Weights of a small rotation predictor.
Model: norm layernorm, patch size [8, 8].
Training: adamw at rate 0.0019, 13500 steps, batches of 128.
Data: 203450 training examples, 8.5 epochs.
Rows from block 5, named by matrix and row number. Rows with one number belong to one neuron. Each number is 128 + 24 x the weight over its row's rms, rounded and kept within 0 to 255. All counts start at 0. After the name is the row's rms in percent of the matrix's.
# fc1: MLP up (model.blocks.5.mlp.fc1.weight, 1152x192), inputs 0-63
# fc2: MLP down (model.blocks.5.mlp.fc2.weight, 192x1152, transposed), outputs 0-63
fc1.1072 085 [136 155 123 135 131 165 123  95 165 150 119 106 125 106 138 130 105 144 120 110 129  90  85 174  78 134 120 171 134  79 157 136 110 137  76  82 105 159 115 132 145 173 169 148 112 137 121 120 137 145 140 118 115 103 149  86 145 119 137 159 103 148  90 162]
fc1.1073 105 [145 138 104 107 123 153 180 137  99 154 119 131 105 122  81 106  97 155 125 120 155 141  99 139  99  81 148 100  98 151 132 148 140 138  97 118 149 135 129 119 102 143 137 161 105 129 165 142 133 119 138 128  96 117 148 121 159 123 105 105 124 107 121 120]
fc1.1074 119 [143 119 136 144  81 107 140 110 146 114 119 138 100  53 142 152 128 159  90 111 144  64 119 115 137 139 113 128 108 129 162 137 110 151 111  98 120 173 106  96 128 162 156  95  72 123 120 105 158 127 146 104 130 111 112 112 148 169 124 120 150 118 131 189]
fc1.1075 104 [ 98 122  95 161 126 145 128 120 130 127  76 127 128 115 149  88 123 136  50 133 125 129 123 116 112 150 142 147 122  64 149 108 136 148 103 105  65 163 109 155 162 126 131 115 109 137 160 134 132 119 139  95 140 118  96 133 159 117 158 113  99 177  64 135]
fc1.1076 095 [162 146 105  99 125 158 137 135 134 152 128  90  97 112 108  99  97 170 107 117 152 112  93 160  96  81 114 152 122 124 156 175 144 105  87 102 147 146 137 146 121 150 173 139 109 112 119 118 152 160 144 135 159 126 148 107 137 129  86 135 121 126 103 107]
fc1.1077 080 [131 157  91 138 121 159 129 135 149 156 154 102 105 103 119 123  98 149  96 114 139  96  80 165  77 108 120 162 138  84 160 138 142 135  71 118 123 136  95 145 121 156 160 123  88 134 128 120 150 143 143 113 129  78 164 109 145 143 156 137 113 153 117 141]
fc1.1078 117 [160 145 111 130 101 119 126 125 144 136 125 136  80  86 118 133 120 161  99 102 133  82  91 151 103 117 146 177 134  90 164 156 125 122  68 108 123 147  95 121 149 175 161  96  90  90 106 103 159 145 130 134 151  91 155 116 145 151 119 148 133 127  84 156]
fc1.1079 099 [150 152 143 145 116 145 106 119 147 140 157 121 116 116 127 166 141 133 153 151 121  95 104 159 101 130 107 159 150  62 137 151 102 114 102 100 127 147  83 136 144 136 144 146 138 109 146 117 135 141 113 114 108  97 167 127 167 148 146 187 140 149  81 111]
fc1.1080 092 [147 149 106  92 130 157 126  64 111 167 120  67 119  99 102 130  87 123 154 141 111 128  91 160  97 115 148 123 111 125 127 150 172 120 104  95 113 182 124 167 113 143 126 152  97 133 133  95 123 105 113 109 125  92 147 122 146 113 130 131 103  98 141 123]
fc1.1081 094 [181 116 112 121  97 137 151 115 154 143 180 121  82  89 100 125 116 160 158 116 164  91  92 161 111  93 121 143 139 115 164 147 132 133 104 103 151 146 101 139 149 163 172 164  79 124  69 125 141 165 134 113 146 112 148  91 114 146 126 137 137 147 116 156]
fc1.1082 081 [150 128 111 138 138 165 138 126 140 142 164 112  93  71 112 132 101 162 123 118 158 106  89 182  96  99 135 159 120 109 154 129 142 111  81 101 148 144 112 128 139 140 180 152  99 118 127 106 140 151 134 128 117  92 154  93 167 136 136 146 132 140 120 129]
fc1.1083 100 [178 147 122 121 123 120 165 132 134 156 127 113 109 128  92 158 121 152 144  96 139 116  80 130 126  78 135 125 118 132 155 151 132 108 105  90 177 151 137 127 180 129 163 157 104 110  84 119 145 141 132 159 116 116 156 119 109 137  87 132 164 162  88 138]
fc1.1084 115 [104 104  86 100 106 142 107 135 115 163 122  83 153 151 136  49  99  94 116 157 115 131 117 130 116 130 131 154 142 116  80 109 145 120 129  87 132 128 160 127 138 132 123 169 140 169 114 130 110  94  96 124 149 116 137 114 113 131 113 105 129 143 150 125]
fc1.1085 085 [121 133  97 135 149 152 128 146 136 157 146 100 113 103 111 129 115 155  99  99 135 116  71 201  71 117 107 149 118 101 161 151 133 119  72 131 142 138 102 137 140 153 147 144  90 118 137 130 152 116 156 100 122  77 161  82 143 150 143 137 127 149 102 151]
fc1.1086 085 [142 138  88 142 133 161 131 145 146 152 153  99 101  77 113 128 108 175  81 108 149 104  80 187  71 120 107 148 127 105 153 147 133 119  85 121 140 136 103 133 124 152 163 155  88 132 139 119 157 135 160 107 126  87 159  82 140 146 146 135 137 154 102 150]
fc1.1087 111 [124 142 119 115 138 123 113 102 135 144 125  85 136 147 122 130 120 102 124 168  96 160 120 143 109 131 135 164 117  87 129 120  99  90 124 110  93 120 122 158 170 123 113 132 151 132  77 109 111 107  90 112 133 123 161 135 132 143 159 131 144 168 100  95]
fc1.1088 090 [141 133 120 129 128 168 168 131 130 167 107 100 106 102 117  99  71 141 103  96 132 109  77 180  93  92 126 143 112 106 156 182 138 109 100  89 139 141 122 152 118 148 170 141 102 112 125 117 146 142 137 118 141 124 144 110 156 132 125 144 123 139 107 142]
fc1.1089 102 [154 128 109 116 130 150 158 112 122 160 113 112 101 133 112 100  94 157 137 112 155 132  99 170 109 100 138 147 122 129 120 157 104 105  91  83 150 134 160 143 120 136 140 180 108 107 109 144 160 125 127 131 157 118 153 101 132 114 147 144 101 120 129 143]
fc1.1090 083 [153 140 109 156 122 152 142 126 151 145 131 119  92  96 132 126 114 147  97 102 157 102  87 172  93 101 138 149 111  83 169 152 117 120  76  98 122 144 122 143 144 155 168 152  88 127 107 113 154 134 142 139 147  79 168  91 158 133 143 139 140 144 116 144]
fc1.1091 087 [153 142  88 130 158 154 109 125 146 160 141 103 111  93  96 131 105 144 108  87 169 104 101 158 115 106 140 138 130 136 166 167 103 115 104 101 120 142  92 144 138 142 153 105 102 102  85  65 159 159 138 101 156 104 183  89 130 120 113 147 147 129 109 141]
fc1.1092 110 [107 130 132 173 154 140 100 122 172  93  96 131 132 128 156 117 142 120 101 119 131 129 117 137  98 157  89 156 156  72 131 116  95 102 112 122  77 119 101 109 138 119 127 121 137 152 150 128 125 123 168 194 107 118 139  87 126 137 128 147 143 115  64 130]
fc1.1093 090 [159 126 104 127 123 134 139 117 140 144 129 111 104  94 100 112  84 169 123  83 152 108  67 186  69 107 121 157 117 104 136 148 124 116  76  86 145 127 123 129 150 159 152 162  84 117 116 109 150 135 140  97 147  77 169  81 126 138 134 145 128 180 122 149]
fc1.1094 090 [154 133 108 145 121 143 136 133 152 147 142 122 104 116 111 121  80 148 111 103 139  88  76 182  93 114 129 152 121  85 146 147 112 118  86  84 144 126 118 140 155 156 178 156 102 112 106 123 143 126 150 116 134  89 162  89 147 149 123 145 145 161 106 151]
fc1.1095 075 [124 148  71 140 156 144 126 124 128 156 132 101 121  81  95 127 108 151  92  99 161 110  78 168 106 120 130 129 127  96 186 155 111 101  83  79 119 140  99 140 179 144 164 134  97 131 100 111 156 150 146 124 127  92 171  78 143 123 130 143 121 163  85 147]
fc1.1096 111 [130 128  75 138 111 146 146 135 111 153 148 132 124 119 131  90 120 142 113 123 176 133 105 176  98  79 126 118  92 116 149 115 128 108 101  91 143 201 140 137 180 148 154 158  88 124 136 129 113 112 149  99 122  83 117 118 148 135 146 141 145 154  68 110]
fc1.1097 085 [159 151 112 121 103 138 130 126 147 174 156 116  95 100  90 131 116 156 107  95 136  96  68 164  95  99 123 151 129 116 146 140 134 130  70 112 153 135  93 133 126 158 172 129 106 122 109 103 135 134 159 114 133  84 162  98 141 132 119 142 135 152 123 164]
fc1.1098 122 [107 124 120 136 146 181 128 105 132 141  95 105 140 137  99 114 113 116  89 131  92 144 127 132 132 143 131 173 124  87 129  99 159 132 134 110  96 132 119 169 134 109 101 156 139 134 120 129 119  73 102 129 141 107 125 142 158 133 152 113 106 143 111 140]
fc1.1099 098 [203 184 127 113  99  88 145  95 145 135 135 105 101 101 104  92 112 143 118 150 117 121 102 139 106 127  91 143 163 103 158 126 131 161  99 114 106 120  94 136 149 141 166 124 144 126  97 124 146 145 153 168 123 122 157 121 185 131 156 124 113 143  39 162]
fc1.1100 081 [158 148 120 124 101 164 135 118 140 151 160 124 105  92  94 117 110 144  97 100 148  94  77 163  89 105 127 169 111 103 148 148 149 138  81  93 152 124  86 128 134 168 175 158  98 126 112 110 156 137 159 109 139  81 171  86 138 141 140 150 127 144 126 154]
fc1.1101 113 [208 124 119 130 153 111 176  90 107 130 138 134 122 111  90 127  86 130 169 137 127 138 126 149 148 108 128 113  92 151 142 134 148 136 131 128 127 162 133 141 181 150 167 117 132 134 104 155 122 195  93 122 105 157 139 136 137 108  82 117 120 152  68  94]
fc1.1102 107 [130 144  91 101 164 130 136 124  98 164 136 114 122 119 110 110 105 122 136 104 135  87 115 159 132 110 106 143 151  91 151 122 164 123 118  85 126 187 130 156 178 142 175 140 106 129  96 119 136 112 100 146  83  94 153 112 121 137 100 116 131 111  86 126]
fc1.1103 113 [137 128 120 143 100 115 149 148 172 129 132 131  88 102 138 128 107 131  98 137 163  78 101 130 119 122 156 194 159 104 127 144 119 125  90 124 149 129 111 122 125 180 143  89 112  85 111 111 131 116 123 159 154  93 136 119 103 187  90 125 150 106 128 171]
fc1.1104 100 [130 122 146 179  76 129 152 105 101 139 109 123 139 135 135 158 103  98 122 133  94 119 146 129 159 121 102 163 132  71 102 105 149 131 162 110 128 182 130 145 152 129 110 106 135 140 129 131 110 108 116 101 145 119 115 148 149 132 128 122 129 133  91 168]
fc1.1105 099 [184 124 103 103 132 125 146 101 136 148 125 112  96  84  84 121  82 171 134 104 147 130  70 192  84 126 114 132 113 110 147 173 129 103  76 115 143 138 117 116 164 169 154 137  84 120  93 103 148 163 139  92 123  98 180  91 119 114 127 139 124 183 119 151]
fc1.1106 087 [156 132  99 171 138 143 102 106 137 131 147  98 113  65 117 145 123 106 123 133 150 119  87 137 126 103 127 131 129  90 202 158 134 122 128 102 102 186  89 157 183 145 153 106 101 113 124 113 125 164 107 104  94  87 151 105 148 144 124 136 139 164  60 102]
fc1.1107 094 [174 128  92 180 104 115 100 137 121 128 140 114 105 104 162 143  86 140 159 123 154 126 108 167 111 107 118 132  77 128 109 168 101  87 118 115 126 180 136 131 157 143 129 145 122  89 125 123 104 128 151  83 134  82 142 120 136 144 133 145 150 176  88 102]
fc1.1108 082 [145 133 115 120  93 168 142 114 146 154 168 107 107 101  98 132 101 157 126 127 149  80  79 157  95 104 118 155 149  97 160 145 153 121  95  86 145 131 102 130 119 172 168 150 119 134 128 127 158 139 140 124 130  93 171 111 142 144 140 137 125 140 124 145]
fc1.1109 088 [118 139 112 133 139 138 112 135 140 144 139 117 101 106 129 101 116 138  98  86 138 112  91 169  64 131 115 154 137  82 125 150 101 106  99 112 143 131 106 134 111 148 144  89  97 133 148 106 142 133 143 112 147  83 168  98 127 148 170 159 131 127  84 144]
fc1.1110 094 [163 146  97 141 130 123 139 100 130 149 136 120 108  82  93 118  99 154 111  88 143 108  81 171  87 113 102 144  99 123 130 154 140 119  89 139 118 143 112 120 147 161 159 143  70 119 130 117 136 107 139 113 124  81 182  77 136 159 101 122 155 146 119 164]
fc1.1111 111 [156 133 148 159 138 119 146 141 155 130 175 167  96 104  98 161  81 131 129 139 177 115 116 116 141 104 168  90 121 118 176 162 139 128 127 121 165 144  68 129 139 138 149 126 115 109 140 123 147 158 150 140 108 111 117 120 165 152 103 154 140 129 104 124]
fc1.1112 097 [167 139 133 105 104 119 138 108 145 114 149 109 105 100 124 144  22 172 144  98 138 135 108 140  93 136  79 145 119 101 145 157 101 109 109  91 135 120 126 113 104 145 129 149 118 104 129 106 146 146 105 147 129 117 169 116 143 132 120 129 152 124 120 138]
fc1.1113 090 [128 147 102 156 111 154 141 101 119 151 127  97  99  80 121 133 137 152 102 101 130 109  77 180  80 123 103 136 116  90 182 121 106 129  79 126 131 167  97 150 149 167 151 132  80 111 113 114 127 145 130 103 125  90 148  91 158 138 157 151 146 147  71 145]
fc1.1114 085 [144 133 118 134 119 155 159 127 138 162 152  95 120 107 114 115  82 145 104 115 143  87  81 158  95 111 121 146 135  92 152 139 136 128  84  83 151 142 112 134 136 151 177 150 108 116 108 120 143 119 154 126 134  87 168  95 152 138 133 151 120 160 114 152]
fc1.1115 116 [132 125 131 114 169 162 110 137 124  84  93 120 134 145 118  99  38 152 148  97 106 145 122 134 120 121 117 135 119 128 137 134 152 114 117 125 136 108 152 108 120 109 153 154 141 150 140 111 123 160 144 182  88 143 156 118  96 130  56 108 151  97 131 107]
fc1.1116 087 [151 133 120 124 134 160 146 129 141 163 140 119  96 102 106 122 104 155  93  87 147 104  67 179  86 114 136 150 128  89 150 147 119 119  83  84 140 125 106 139 149 156 167 140  95 132 110 117 144 134 155 119 138  93 167  76 130 140 121 144 134 159 108 153]
fc1.1117 102 [155 129 103 175 123 117 149 140 108 163 149 122 118 110 133  86  91 146 113 113 161 120 110 147 117  60 146 105 125 119 158 161 125 123 109 104 155 199 106 138 158 142 192 147 115 115 126 125 133 146 152 138 130 116 121 106 146 131 114 155 156 144  38 113]
fc1.1118 095 [150 169  93 145 123 129 143 135 133 144 133 163 101  93 128 108 115 180 146  67 161 106  99 158 105  97 139 119 116 137 168 162 120 122 116  86 147 188 105 105 140 132 161 111 104  80  94 101 139 161 145 101 116 125 138 108 129 116 141 151 128 130  88 144]
fc1.1119 112 [156 140 122 134 169 146  93 160 109 110 125 133 150 138 116 109 134 127 124 111 110  99 128 141 148 144  98 106 140 112 187 141 155 113 130  92 112 131 139 144 136 108 164 146 147 155  97 104 142 181 128 117 101 165 168 130 134 110 140 118 166 134 120 139]
fc1.1120 115 [163 194 135 135 167 133  83 105 141 123 146 113 126 125 116 124  94 102 149 137 111 123 124 150  86 135 128 184 144  99 115 148 145 148 128 106  92 122  99 165 146 115 126  98 144  99 117  69 124 109  99 121 109  89 183 105 146 116 112 151 161 181 118 131]
fc1.1121 116 [131 144 128 124 157  93 142 122 171  99 166 165 103  78 106 157  96 176 155 107 171  91 107 149 115 135 126 133 157  84 180 126 104  88 116  70 124 162  80 111 137 167 136 145  80 132 108 145 176 121 138 155 109 112 132 100 139 123 104 156 112 106 123 175]
fc1.1122 094 [154 147 112 125 134 141 133 106 133 142 123 106  94 105 107 117  81 156 115  89 141 106  83 192  64 121 121 143 123 113 150 164 132 123  63  95 121 130 117 125 152 161 153 148 100 115 113 106 151 145 133 119 139  86 141  78 145 128 123 156 122 183 111 167]
fc1.1123 098 [148 118 106 134 132 139 156 116 110 167 128 119  99 116  98 115 119 148 113  88 151  96 105 150 128  95 119 118  56 123 143 175 135 107 110 105 130 181 144 126 176 125 179 155 108 115 125 118 154 150 142 124 129 107 144  77 139 133  87 131 118 136  96 144]
fc2.1072 070 [124 139  95 115  99 154 131 110 138 143 108 116 108  97 124 143 124 143 102 149 103  97 113 130 127 113 129 178 153  91 157 112 159 123  88 113 124 165 115 139 157 157 109  88 102 130 108 125 156 119 137  86 161 111 144 155 147 150 100 109 119 122  93 146]
fc2.1073 140 [ 58 156  88 136 120 177 147 164 125 140  90 108 139 116 176 139 138 139  97 142 139 111  95 170  91 120 112 161 110 114 135 135 136 116  93 115 108 142 139 151 134 156 125 123 114  99 152 118 114  95 120 139 118  77 118 135 122 159 143  77 146 142 131 147]
fc2.1074 119 [156 111 113 111 117  95 112  80 129 171 124 141  89 102 111 121 171 138 116 109 164 136 128 138 148 121 169 128  90 157 111 128  91 110 108 132 108 133 130 146 117 145 143 100  78 123  85 146 160 112 143 106 111 145 125 153 162 129 121 138  87 119 118 146]
fc2.1075 137 [ 86 128 114 115 116 172 117 100 177  92 144 133 118  84 139 185 149 139 121 107 146 113 152 127 117 156 118 156 125 127 146 124 124 134 118 163 109 113 109 109 131 158 138 109 108  85 161  90 128 116 134 118 114  95  91 124 131 141 140 156 113 132 149 172]
fc2.1076 074 [136 109 147 136  98 125 127 124 152 108 131 158  89  91 116 148 126 144 136 136 122  85 154 106 144 113 162 179 144 102 146  75 107 148 112  91 133 144  98 108 156 165 102  93  89 132 103 131 178 116 135 119 170 142 108 175 160 130 138 136 135 140  91 115]
fc2.1077 075 [162 153 113 147 140 135 139 131 138 126  98 135  95 103 126 123 118 146  90 139 110  98  96 149 115 113 127 170 141 106 177 107 148 148  58  94 111 149 100 146 120 154 128  89  99 114 112 126 174 147 130 118 134 164 165 174 175 126 143 102 116 105  94 134]
fc2.1078 065 [103 144 118 139 140 134 113 190 110 103 117 166 143 144 166 194 133 125 121 129 113 103 175 124 162 116 145 136 143 132 120 101 150 148 159 116 145 128 118 133  90 106 106 123 142 114 139 137 126 119 130 111 137 149 128 148 116 121 138  82 162  69 173 106]
fc2.1079 107 [141 144 119 129 116 145 119  92 148  94 120 125  93  95 124 132 137 147 142 124 127 124 100 157 108 139 122 172 118 101 147 130 126 119  60 123  97 148  97  98 138 160 130 109 106  99 109 127 173 149 123 156 133 117 154 135 152 142  69 135 115 109  92 124]
fc2.1080 102 [117 126 132 138 142 104 124 109 148 107 132 143 143 119 167 118  98 121 144 110 134  88 138 168  92 163  94 181 125 126 104  95 111 106 106 139  98 130 111 115 115 153 149 128 104 103 151 131 142 111 121 158 114  95 149  98 120 136 110 154 137 108 118 139]
fc2.1081 090 [111 144 118 141 130 127 127 118 174 116 123 135  92  97 122 151 109 129  86 120 111 119 118 139  90 107 113 183 165  78 144 111 121 105  76  67 115 125 103 117 135 140 116  88 106 101 133 121 158 112 139 152 178 108 137 152 145 159 149 144 123 150  96 135]
fc2.1082 077 [140 153 107 121 120 138 135 103 157 117 120 132  93  94 122 153 116 153 129 155 131 105 101 140 121 109 125 165 138 107 144 119 110 114  62  90  90 152  97 124 192 169 125  92 105 108  95 128 182 128 138  96 142 126 129 154 146 135 135 129 109 158  69 143]
fc2.1083 102 [184 165 136 134 122  67 138 139 140 113 139 140  80 112 112 131 111 164 145 127 142  98  91 162  99 113 126 159 132 107 164 128 147 129  73  79 126 135 117  88 106 170 147 153 104  96 109 117 172 152 101  96 130 128 155 137 151 138 134 133 139 100 108 115]
fc2.1084 138 [146 158 131 112 136 156 133 131 123 131 142 128 132  95 129 172  93 140 148 119 165 113 138 108 184 140 115 106 113 162 145 163 106 115 130 136 141 141 153 133 128 119 168  92 130  67 119 106 160 177 111  74 135 189 150 147 112 114  68 125 121 111 135 135]
fc2.1085 070 [158 160 118 144 128 123 126 115 125 126 106 139 114  79 146 107 103 126 120 153 119 118  95 154 127 123 112 151 130 106 172  87 141 126  65  89 110 140  79 117 144 151 142  74 122 131  95 135 171 160 129 103 129 154 165 154 175 140 114  86 129 133  95 103]
fc2.1086 071 [160 161 108 150 138 112 137 127 125 119 105 149 105  95 145 127 108 138 109 144 114 127  82 170 100 101 119 158 125 112 169 106 138 136  48  90 120 145  90 124 149 150 131  78 117 119 109 132 162 158 130 108 132 141 169 151 175 128 114  83 124 137  97 113]
fc2.1087 114 [150 113  87 141  97 160 136 115 135 161 140 139  86  84 108 164 132 158 125 125 169 144  96 143 122  98 137  97 119 173 143 144  69  94 111 181 154 116 124 115  97 164 144 132 105 117  99 136 141 146 130 124 141 127 157 109 149 146  63 126 119  82 134 124]
fc2.1088 073 [135 129 135 126 100 109 125 127 138 105 128 164  87  89 141 163 113 158 100 137 122  80 152 133 135 103 152 173 143 117 153  81 129 133  99  93 135 140  94 120 140 152 116  91  94 114 106 149 185 126 152 115 153 127 139 167 164 133 138 113 134 126 129 129]
fc2.1089 093 [126 174 160 113 128 126 119 147 118 123 107 127 112 113 143 126  97 149 123 133 125  69 157 152 137 124 107 174 152 108 146  97 150 130 113  95 127 149 148 118 165 143 118  86 118 111 140 129 176 124 114 147 135 164 157 157 157 117 106 105 137 155 114 138]
fc2.1090 073 [143 163 105 133 141 147 129 121 149 108 109 127 108  87 122 155 118 155 102 136 111 104  95 164 117 120 111 185 140  90 170 120 128 126  61  81 106 147 108 127 144 166 125  89  97 112 104 122 177 138 135 113 133 131 161 152 171 131 147 109 114 123  95 135]
fc2.1091 077 [150 160 113 140 147 120 118  91 131 146 123 122 100 102 116 150 102 125 121 123 126 102 119 156  98 121 122 178 142  98 143 124 139 120  70 101  89 141 110 150 175 147 137  87 117 111 107 123 168 126 117 139 154 145 151 156 170 126 128 148 100 162  81 152]
fc2.1092 124 [123 108 136 136 135 105 120 185  91 146 113 153 133 154 150 162 117 106  96 125 113 132 170  98 154 116 161  90 120 157 135 131 147 168 173 143 159 132 130 137 140 102 144 119 131 140 114 145 116 108 110 107 107 146 106 150 105 124 122 103 112 116 161 124]
fc2.1093 058 [101 170 127 163 122 115 102 131 128 117 110 137 103  84 138 135 110 137 102 142 136 105  95 155 102 116 101 157 119  95 162 107 139 104  64 102 114 131  59 119 162 178 123  79 109 120 159 157 176 127 115 119 128 137 131 147 185 130 138 124 126 148  93 104]
fc2.1094 068 [138 158 128 129 139 105 122 150 143 105 140 163 107  93 128 177 105 150  83 143 119  97 102 148 120 100 126 156 126 102 195 110 154 125  76  83 129 135  81 129 148 161 138 102 105 103 124 123 173 126 130 103 114 122 149 164 161 139 155 124 133 135 124 128]
fc2.1095 066 [141 148  95 136 111 138 118 105 144 116 112 114 109 105 136 133 113 128 126 148 117 115  94 157  94 128 122 183 130  92 149 113 123 124  66  76  88 155 114 128 148 154 109  97 119 131  90 125 164 126 129 129 153 143 154 167 165 132 146 110 130 131  84 133]
fc2.1096 113 [ 85 126 113 140 129 115 102 144 153 102 155 117 149 124 170 140 120 129 130 160 178  87 143  73 124 157 158 141 147 149 132 122  95 105 141 134 120 136 141 144 154 142 111 163 101 118 160 127 117 103 107 125 147 114 122 111 123 139 182 163 141 154 122 121]
fc2.1097 055 [161 167 135 140 118 133 112 111 154 133 123 133  86  98 119 151 105 149 120 143  95 107 112 143  82 118 118 173 137 107 166 135 164 126  70  98 137 161 117 111 168 162 122 101 127 100 124 122 170 135 120 129 152 121 143 152 187 162  94 123 120 151  65 133]
fc2.1098 141 [ 79 133  94 132 128 195 103 142 112 111 123 136 135 104 155 163 180 138 112 136 152 147 112 131 106 145  93 121  87 158 152 161  80 135 124 175 109 105  94  92 148 121 117 130 145  92 138 108 119 126 109 110 118 107 134 108 127 117  74  99 151 115 129 118]
fc2.1099 096 [130 149 134 183 140 140 112 131 148  84 119 156  88  90 130 147 125 156 129 112 145 115  86 163 111 118  96 143 116  74 157 145  81  93  72  89 132 143  92  95 186 160 120 107 127 132 120 112 170 162 152 102 114 111 162 114 135 139 133 153 155 183  74 115]
fc2.1100 061 [162 166 128 128 122 127 112 117 156 128 110 152  80 105 122 130 107 145 103 149  98 108  90 144 105 101 121 152 137 103 172 119 166 140  52  91 126 156  95 115 138 173 144  99 113 116 103 114 180 133 128 118 126 146 146 165 185 164 114 122 126 116  82 138]
fc2.1101 138 [164 126 121 120 135  91 107 135 134 112 122 124 141 147 125 168 146 109 108 112  87 145 149 113 128 128 128  94 119 167 156 142 199 167 158 160 137  96 166 130 155 123 142 123 151 136 124 100  96 163 125 122 115 167 145 125 107 125 147 131 125 148 200 131]
fc2.1102 115 [162 162 159 156 181 101 128 127 147  68 132 149 124 149 144 109  81 132 145 128 171 104 139 119 126 138 136 127 134 163 128 106 105 147 137 121  96 119 130 123 104 114 140 149 127  98 103 156 149 154 117 108 145 152 151 131 155 123 133 142 158 129 171 104]
fc2.1103 073 [121 106  78 154 144 127 129 223 115 125 117 143 146 129 179 184 119 131  87 145 138 154 135 133 158  99 161 115 129 162 178 108 156 138 131 130 157  98 124 119  72 123 152 121 152 105 112 142 118 125 126 141 116 148 131 175 124 145 120  56 150  54 194  95]
fc2.1104 118 [104 101 107 160 164 133  96 119 120 138 117 147 141 129 127 118 162 143 113 106 160 187 119 129 134 152 142  84 122 171  96 130 124  95 132 188 133  70 144 119  96 110 126 112 121 152 148 123 122 145 152 133 117 153 141 102  79 112  99 149 131 103 163 120]
fc2.1105 074 [117 154 129 136 114 122  99 106 109 132  89 128 118 124 136  95  88 126 115 134 137  91 121 137 110 119 110 131 124 102 124  81 133 111  94  89 115 153 106 112 159 156 102 113 136 156 139 144 170 126 105 131 140 147 130 147 194 115 118 122 133 149  77  94]
fc2.1106 110 [111 123 102 114 121 122 119 124 153 120 116 119 104  85 133 114 111 157 104 117 150  99  99 144 127 124 154 170 162 102 165 121 123 120  66  75  98 177 113 119 145 157 134 108  95  87 120 118 167 114 131 137 158 102 119 137 165 142 111 126 111 126  77 139]
fc2.1107 129 [150 132 109 130 105  99 106 101 117 134 100 116  93 123 139 107  99 149 140 104 152 130 118 161 108 134  98 148 127 128 115 128 112  93  86  97 116 138 168  94 132 154 130 107 116 105 106 114 160 150 103 138 156 127 151 115 132 119 105 144 119  99 100 116]
fc2.1108 072 [158 155 120 117 120 140 142 115 169 111 128 132  95  93 116 127 111 146 130 153 113 112  83 155 115 107 109 168 156 100 172 108 140 138  57  85 115 158  91 118 156 162 130 106  98  98 110 121 168 139 117 144 145 138 161 164 149 129 152 115 119 138  73 147]
fc2.1109 088 [135 167 109 156 155 138  90 137 142 135 159 156 116 122 143 123 126 156 128 120 152 104 108 154  90 125 126 175 138  95 148 148 125  88  91 111 116 127 108 126 157 138 137 121 132 112 135 105 148 152 129 137 144 150 161 110 135 119 120 175 129 160 106 122]
fc2.1110 069 [144 149 121 146 146 162 122 126 132 129 154 165  99  66  95 124  90 142 146 121 155 105 143 158 102 116 100 146 152 140 129 139 122  88 104 142 170 137  99  89 157 161 159 103 105 107 125 103 180 152 128 138 143 144 163 138 153 157  73 147 135 134  72 126]
fc2.1111 108 [127 120 139 147 134  89 129 155  96 146 126 149 124 117 159 102 131 138 119 141 143  63 155 132 141 103 139 170 150 144 114  78 103 118 135 159 131 142 103 137 136 142 150 107 110  96 138 161 157  95 120 179 150 139 111 144 151 125 117 112 128 119  85 111]
fc2.1112 148 [136 134 115 120 123 116 146  76 142 146 101  92 117 118 121 101 111 128 131 123 122 150 134 129 119 117 110 144 132 154 148 113 105  94  96 141 104  82 163 120 120 150 162 112 113 121 129 120 130 138 140 157 134 134 114 113 150 125 129 145 100 155 104 158]
fc2.1113 075 [135 143  91 136 110 128 116 109 127 114 100 134 125 109 147 104 113 134 113 148 133 117 113 158 121 128 109 165 127  71 120  98 107 114  83  85 101 149 117 123 119 156 111  77 114 142  89 109 151 113 129 140 146 140 165 152 154 136 108  89 147  88  92 128]
fc2.1114 065 [148 151 115 120 110 125 138 129 147 122 137 146 107  95 122 154 106 143 105 145 117 109  91 162 112  93 114 161 135  94 178 112 133 127  62  96 129 136  74 132 154 172 131  99 113 117 118 127 164 140 128 109 127 130 156 159 168 131 123 124 120 137  97 134]
fc2.1115 199 [107 165 111 186 167 136 120 156 100 130 112 141 147 148 162 134 107 100  85  66 120 162 148 155 106 130  76 106  97 128 152 170 137 108 149 116 124 114 154 143 161 102 134 112 150 126 155 127 107 152 120 100 126 143 135  86 128 110 124 151 125 167 160 124]
fc2.1116 066 [147 158 117 140 138 126 124 143 127 130 125 153 100  89 131 163 112 146  90 147 115 102  89 155 109  98 121 164 131  90 182 129 149 101  59  89 130 151  83 128 153 155 137  92 113 108 114 129 178 139 130 118 117 138 164 138 165 143 138 111 129 128  97 122]
fc2.1117 096 [112 118 117 136 114  84 107 142 180  93 145 105 144 103 156 157 101 132 127 136 188 103  99 124  95 156 146 161 127 120 144 132 114 117  78 124 108 135 142 106 156 161 110 144 113 125 134  90 120 121 115 133 152 106 116 105 141 143 106 131 148 132 102 115]
fc2.1118 097 [ 98 132 125 131 117 127 104 106 175 119 107 110 129 122 155 154 110 115 126 116 145 124 141 142 103 150 103 183 153 102 113 111  99  92 109  99 116 124 150 103 120 148 100  80 129 109 107  93 136 113 109 155 163 135 135 141 123 120 141 161 111 116 112 154]
fc2.1119 138 [128 156 132 145  80 166 145 141 104 122 155 173 106 119 143 133 101  99 129 118 154 104 165 101 192  91 113  91 114 154 100  79 107 127 183 155 176 142 100 110 142 151 136  94 117 146 140 137 132 122 163 110 162 154 121 138 125 142 118 117 166 138 135 104]
fc2.1120 122 [148  90 178 133 116  89 135 134 139 148 121 138 138 133 174 153 143 112 129 125 122 101 142 160 113 155 144 181 106 144 109  97 149 129 108 165 114 112 148  78 100 138 144 129 140 134 133 157 144 131 112 132 117 125 141 136 144 160 128 104 126 114 166 133]
fc2.1121 160 [185 143 159 117 136  86 121 104 146 105 112 137  87 116 102  87 120 155 132 130 134  85 131 117 147 116 120 147 147 121 148 124 115 159 117 103 111 141 103 115 136 136 160 108 107 110 106 137 187 165 122 137 146 177 151 145 169 117 130 157 104 150  90 113]
fc2.1122 060 [ 99 183  99 146 112 135 107 133 123 116  93 140 121 111 179 152 120 139 100 166 125 105 139 144 134 107 104 156 133 116 159  79 121 107 102 130 119 115  92 145 125 150 118  80 123 126 153 133 162 136 125  90 127 159 137 148 160 114 136 119 134 115 103 105]
fc2.1123 086 [118 170 136 140 149 110 141 123 177 100 141 117 122 136 123 112  81 113 157 127 129 135 112 165  92 120 102 173 167 101 123 107 117 101  95 109 148  99  85 128 161 147 113 115 131 110 121 125 131 107 108 192 162 134 161 181 128 118  74 158 126 153  85 115]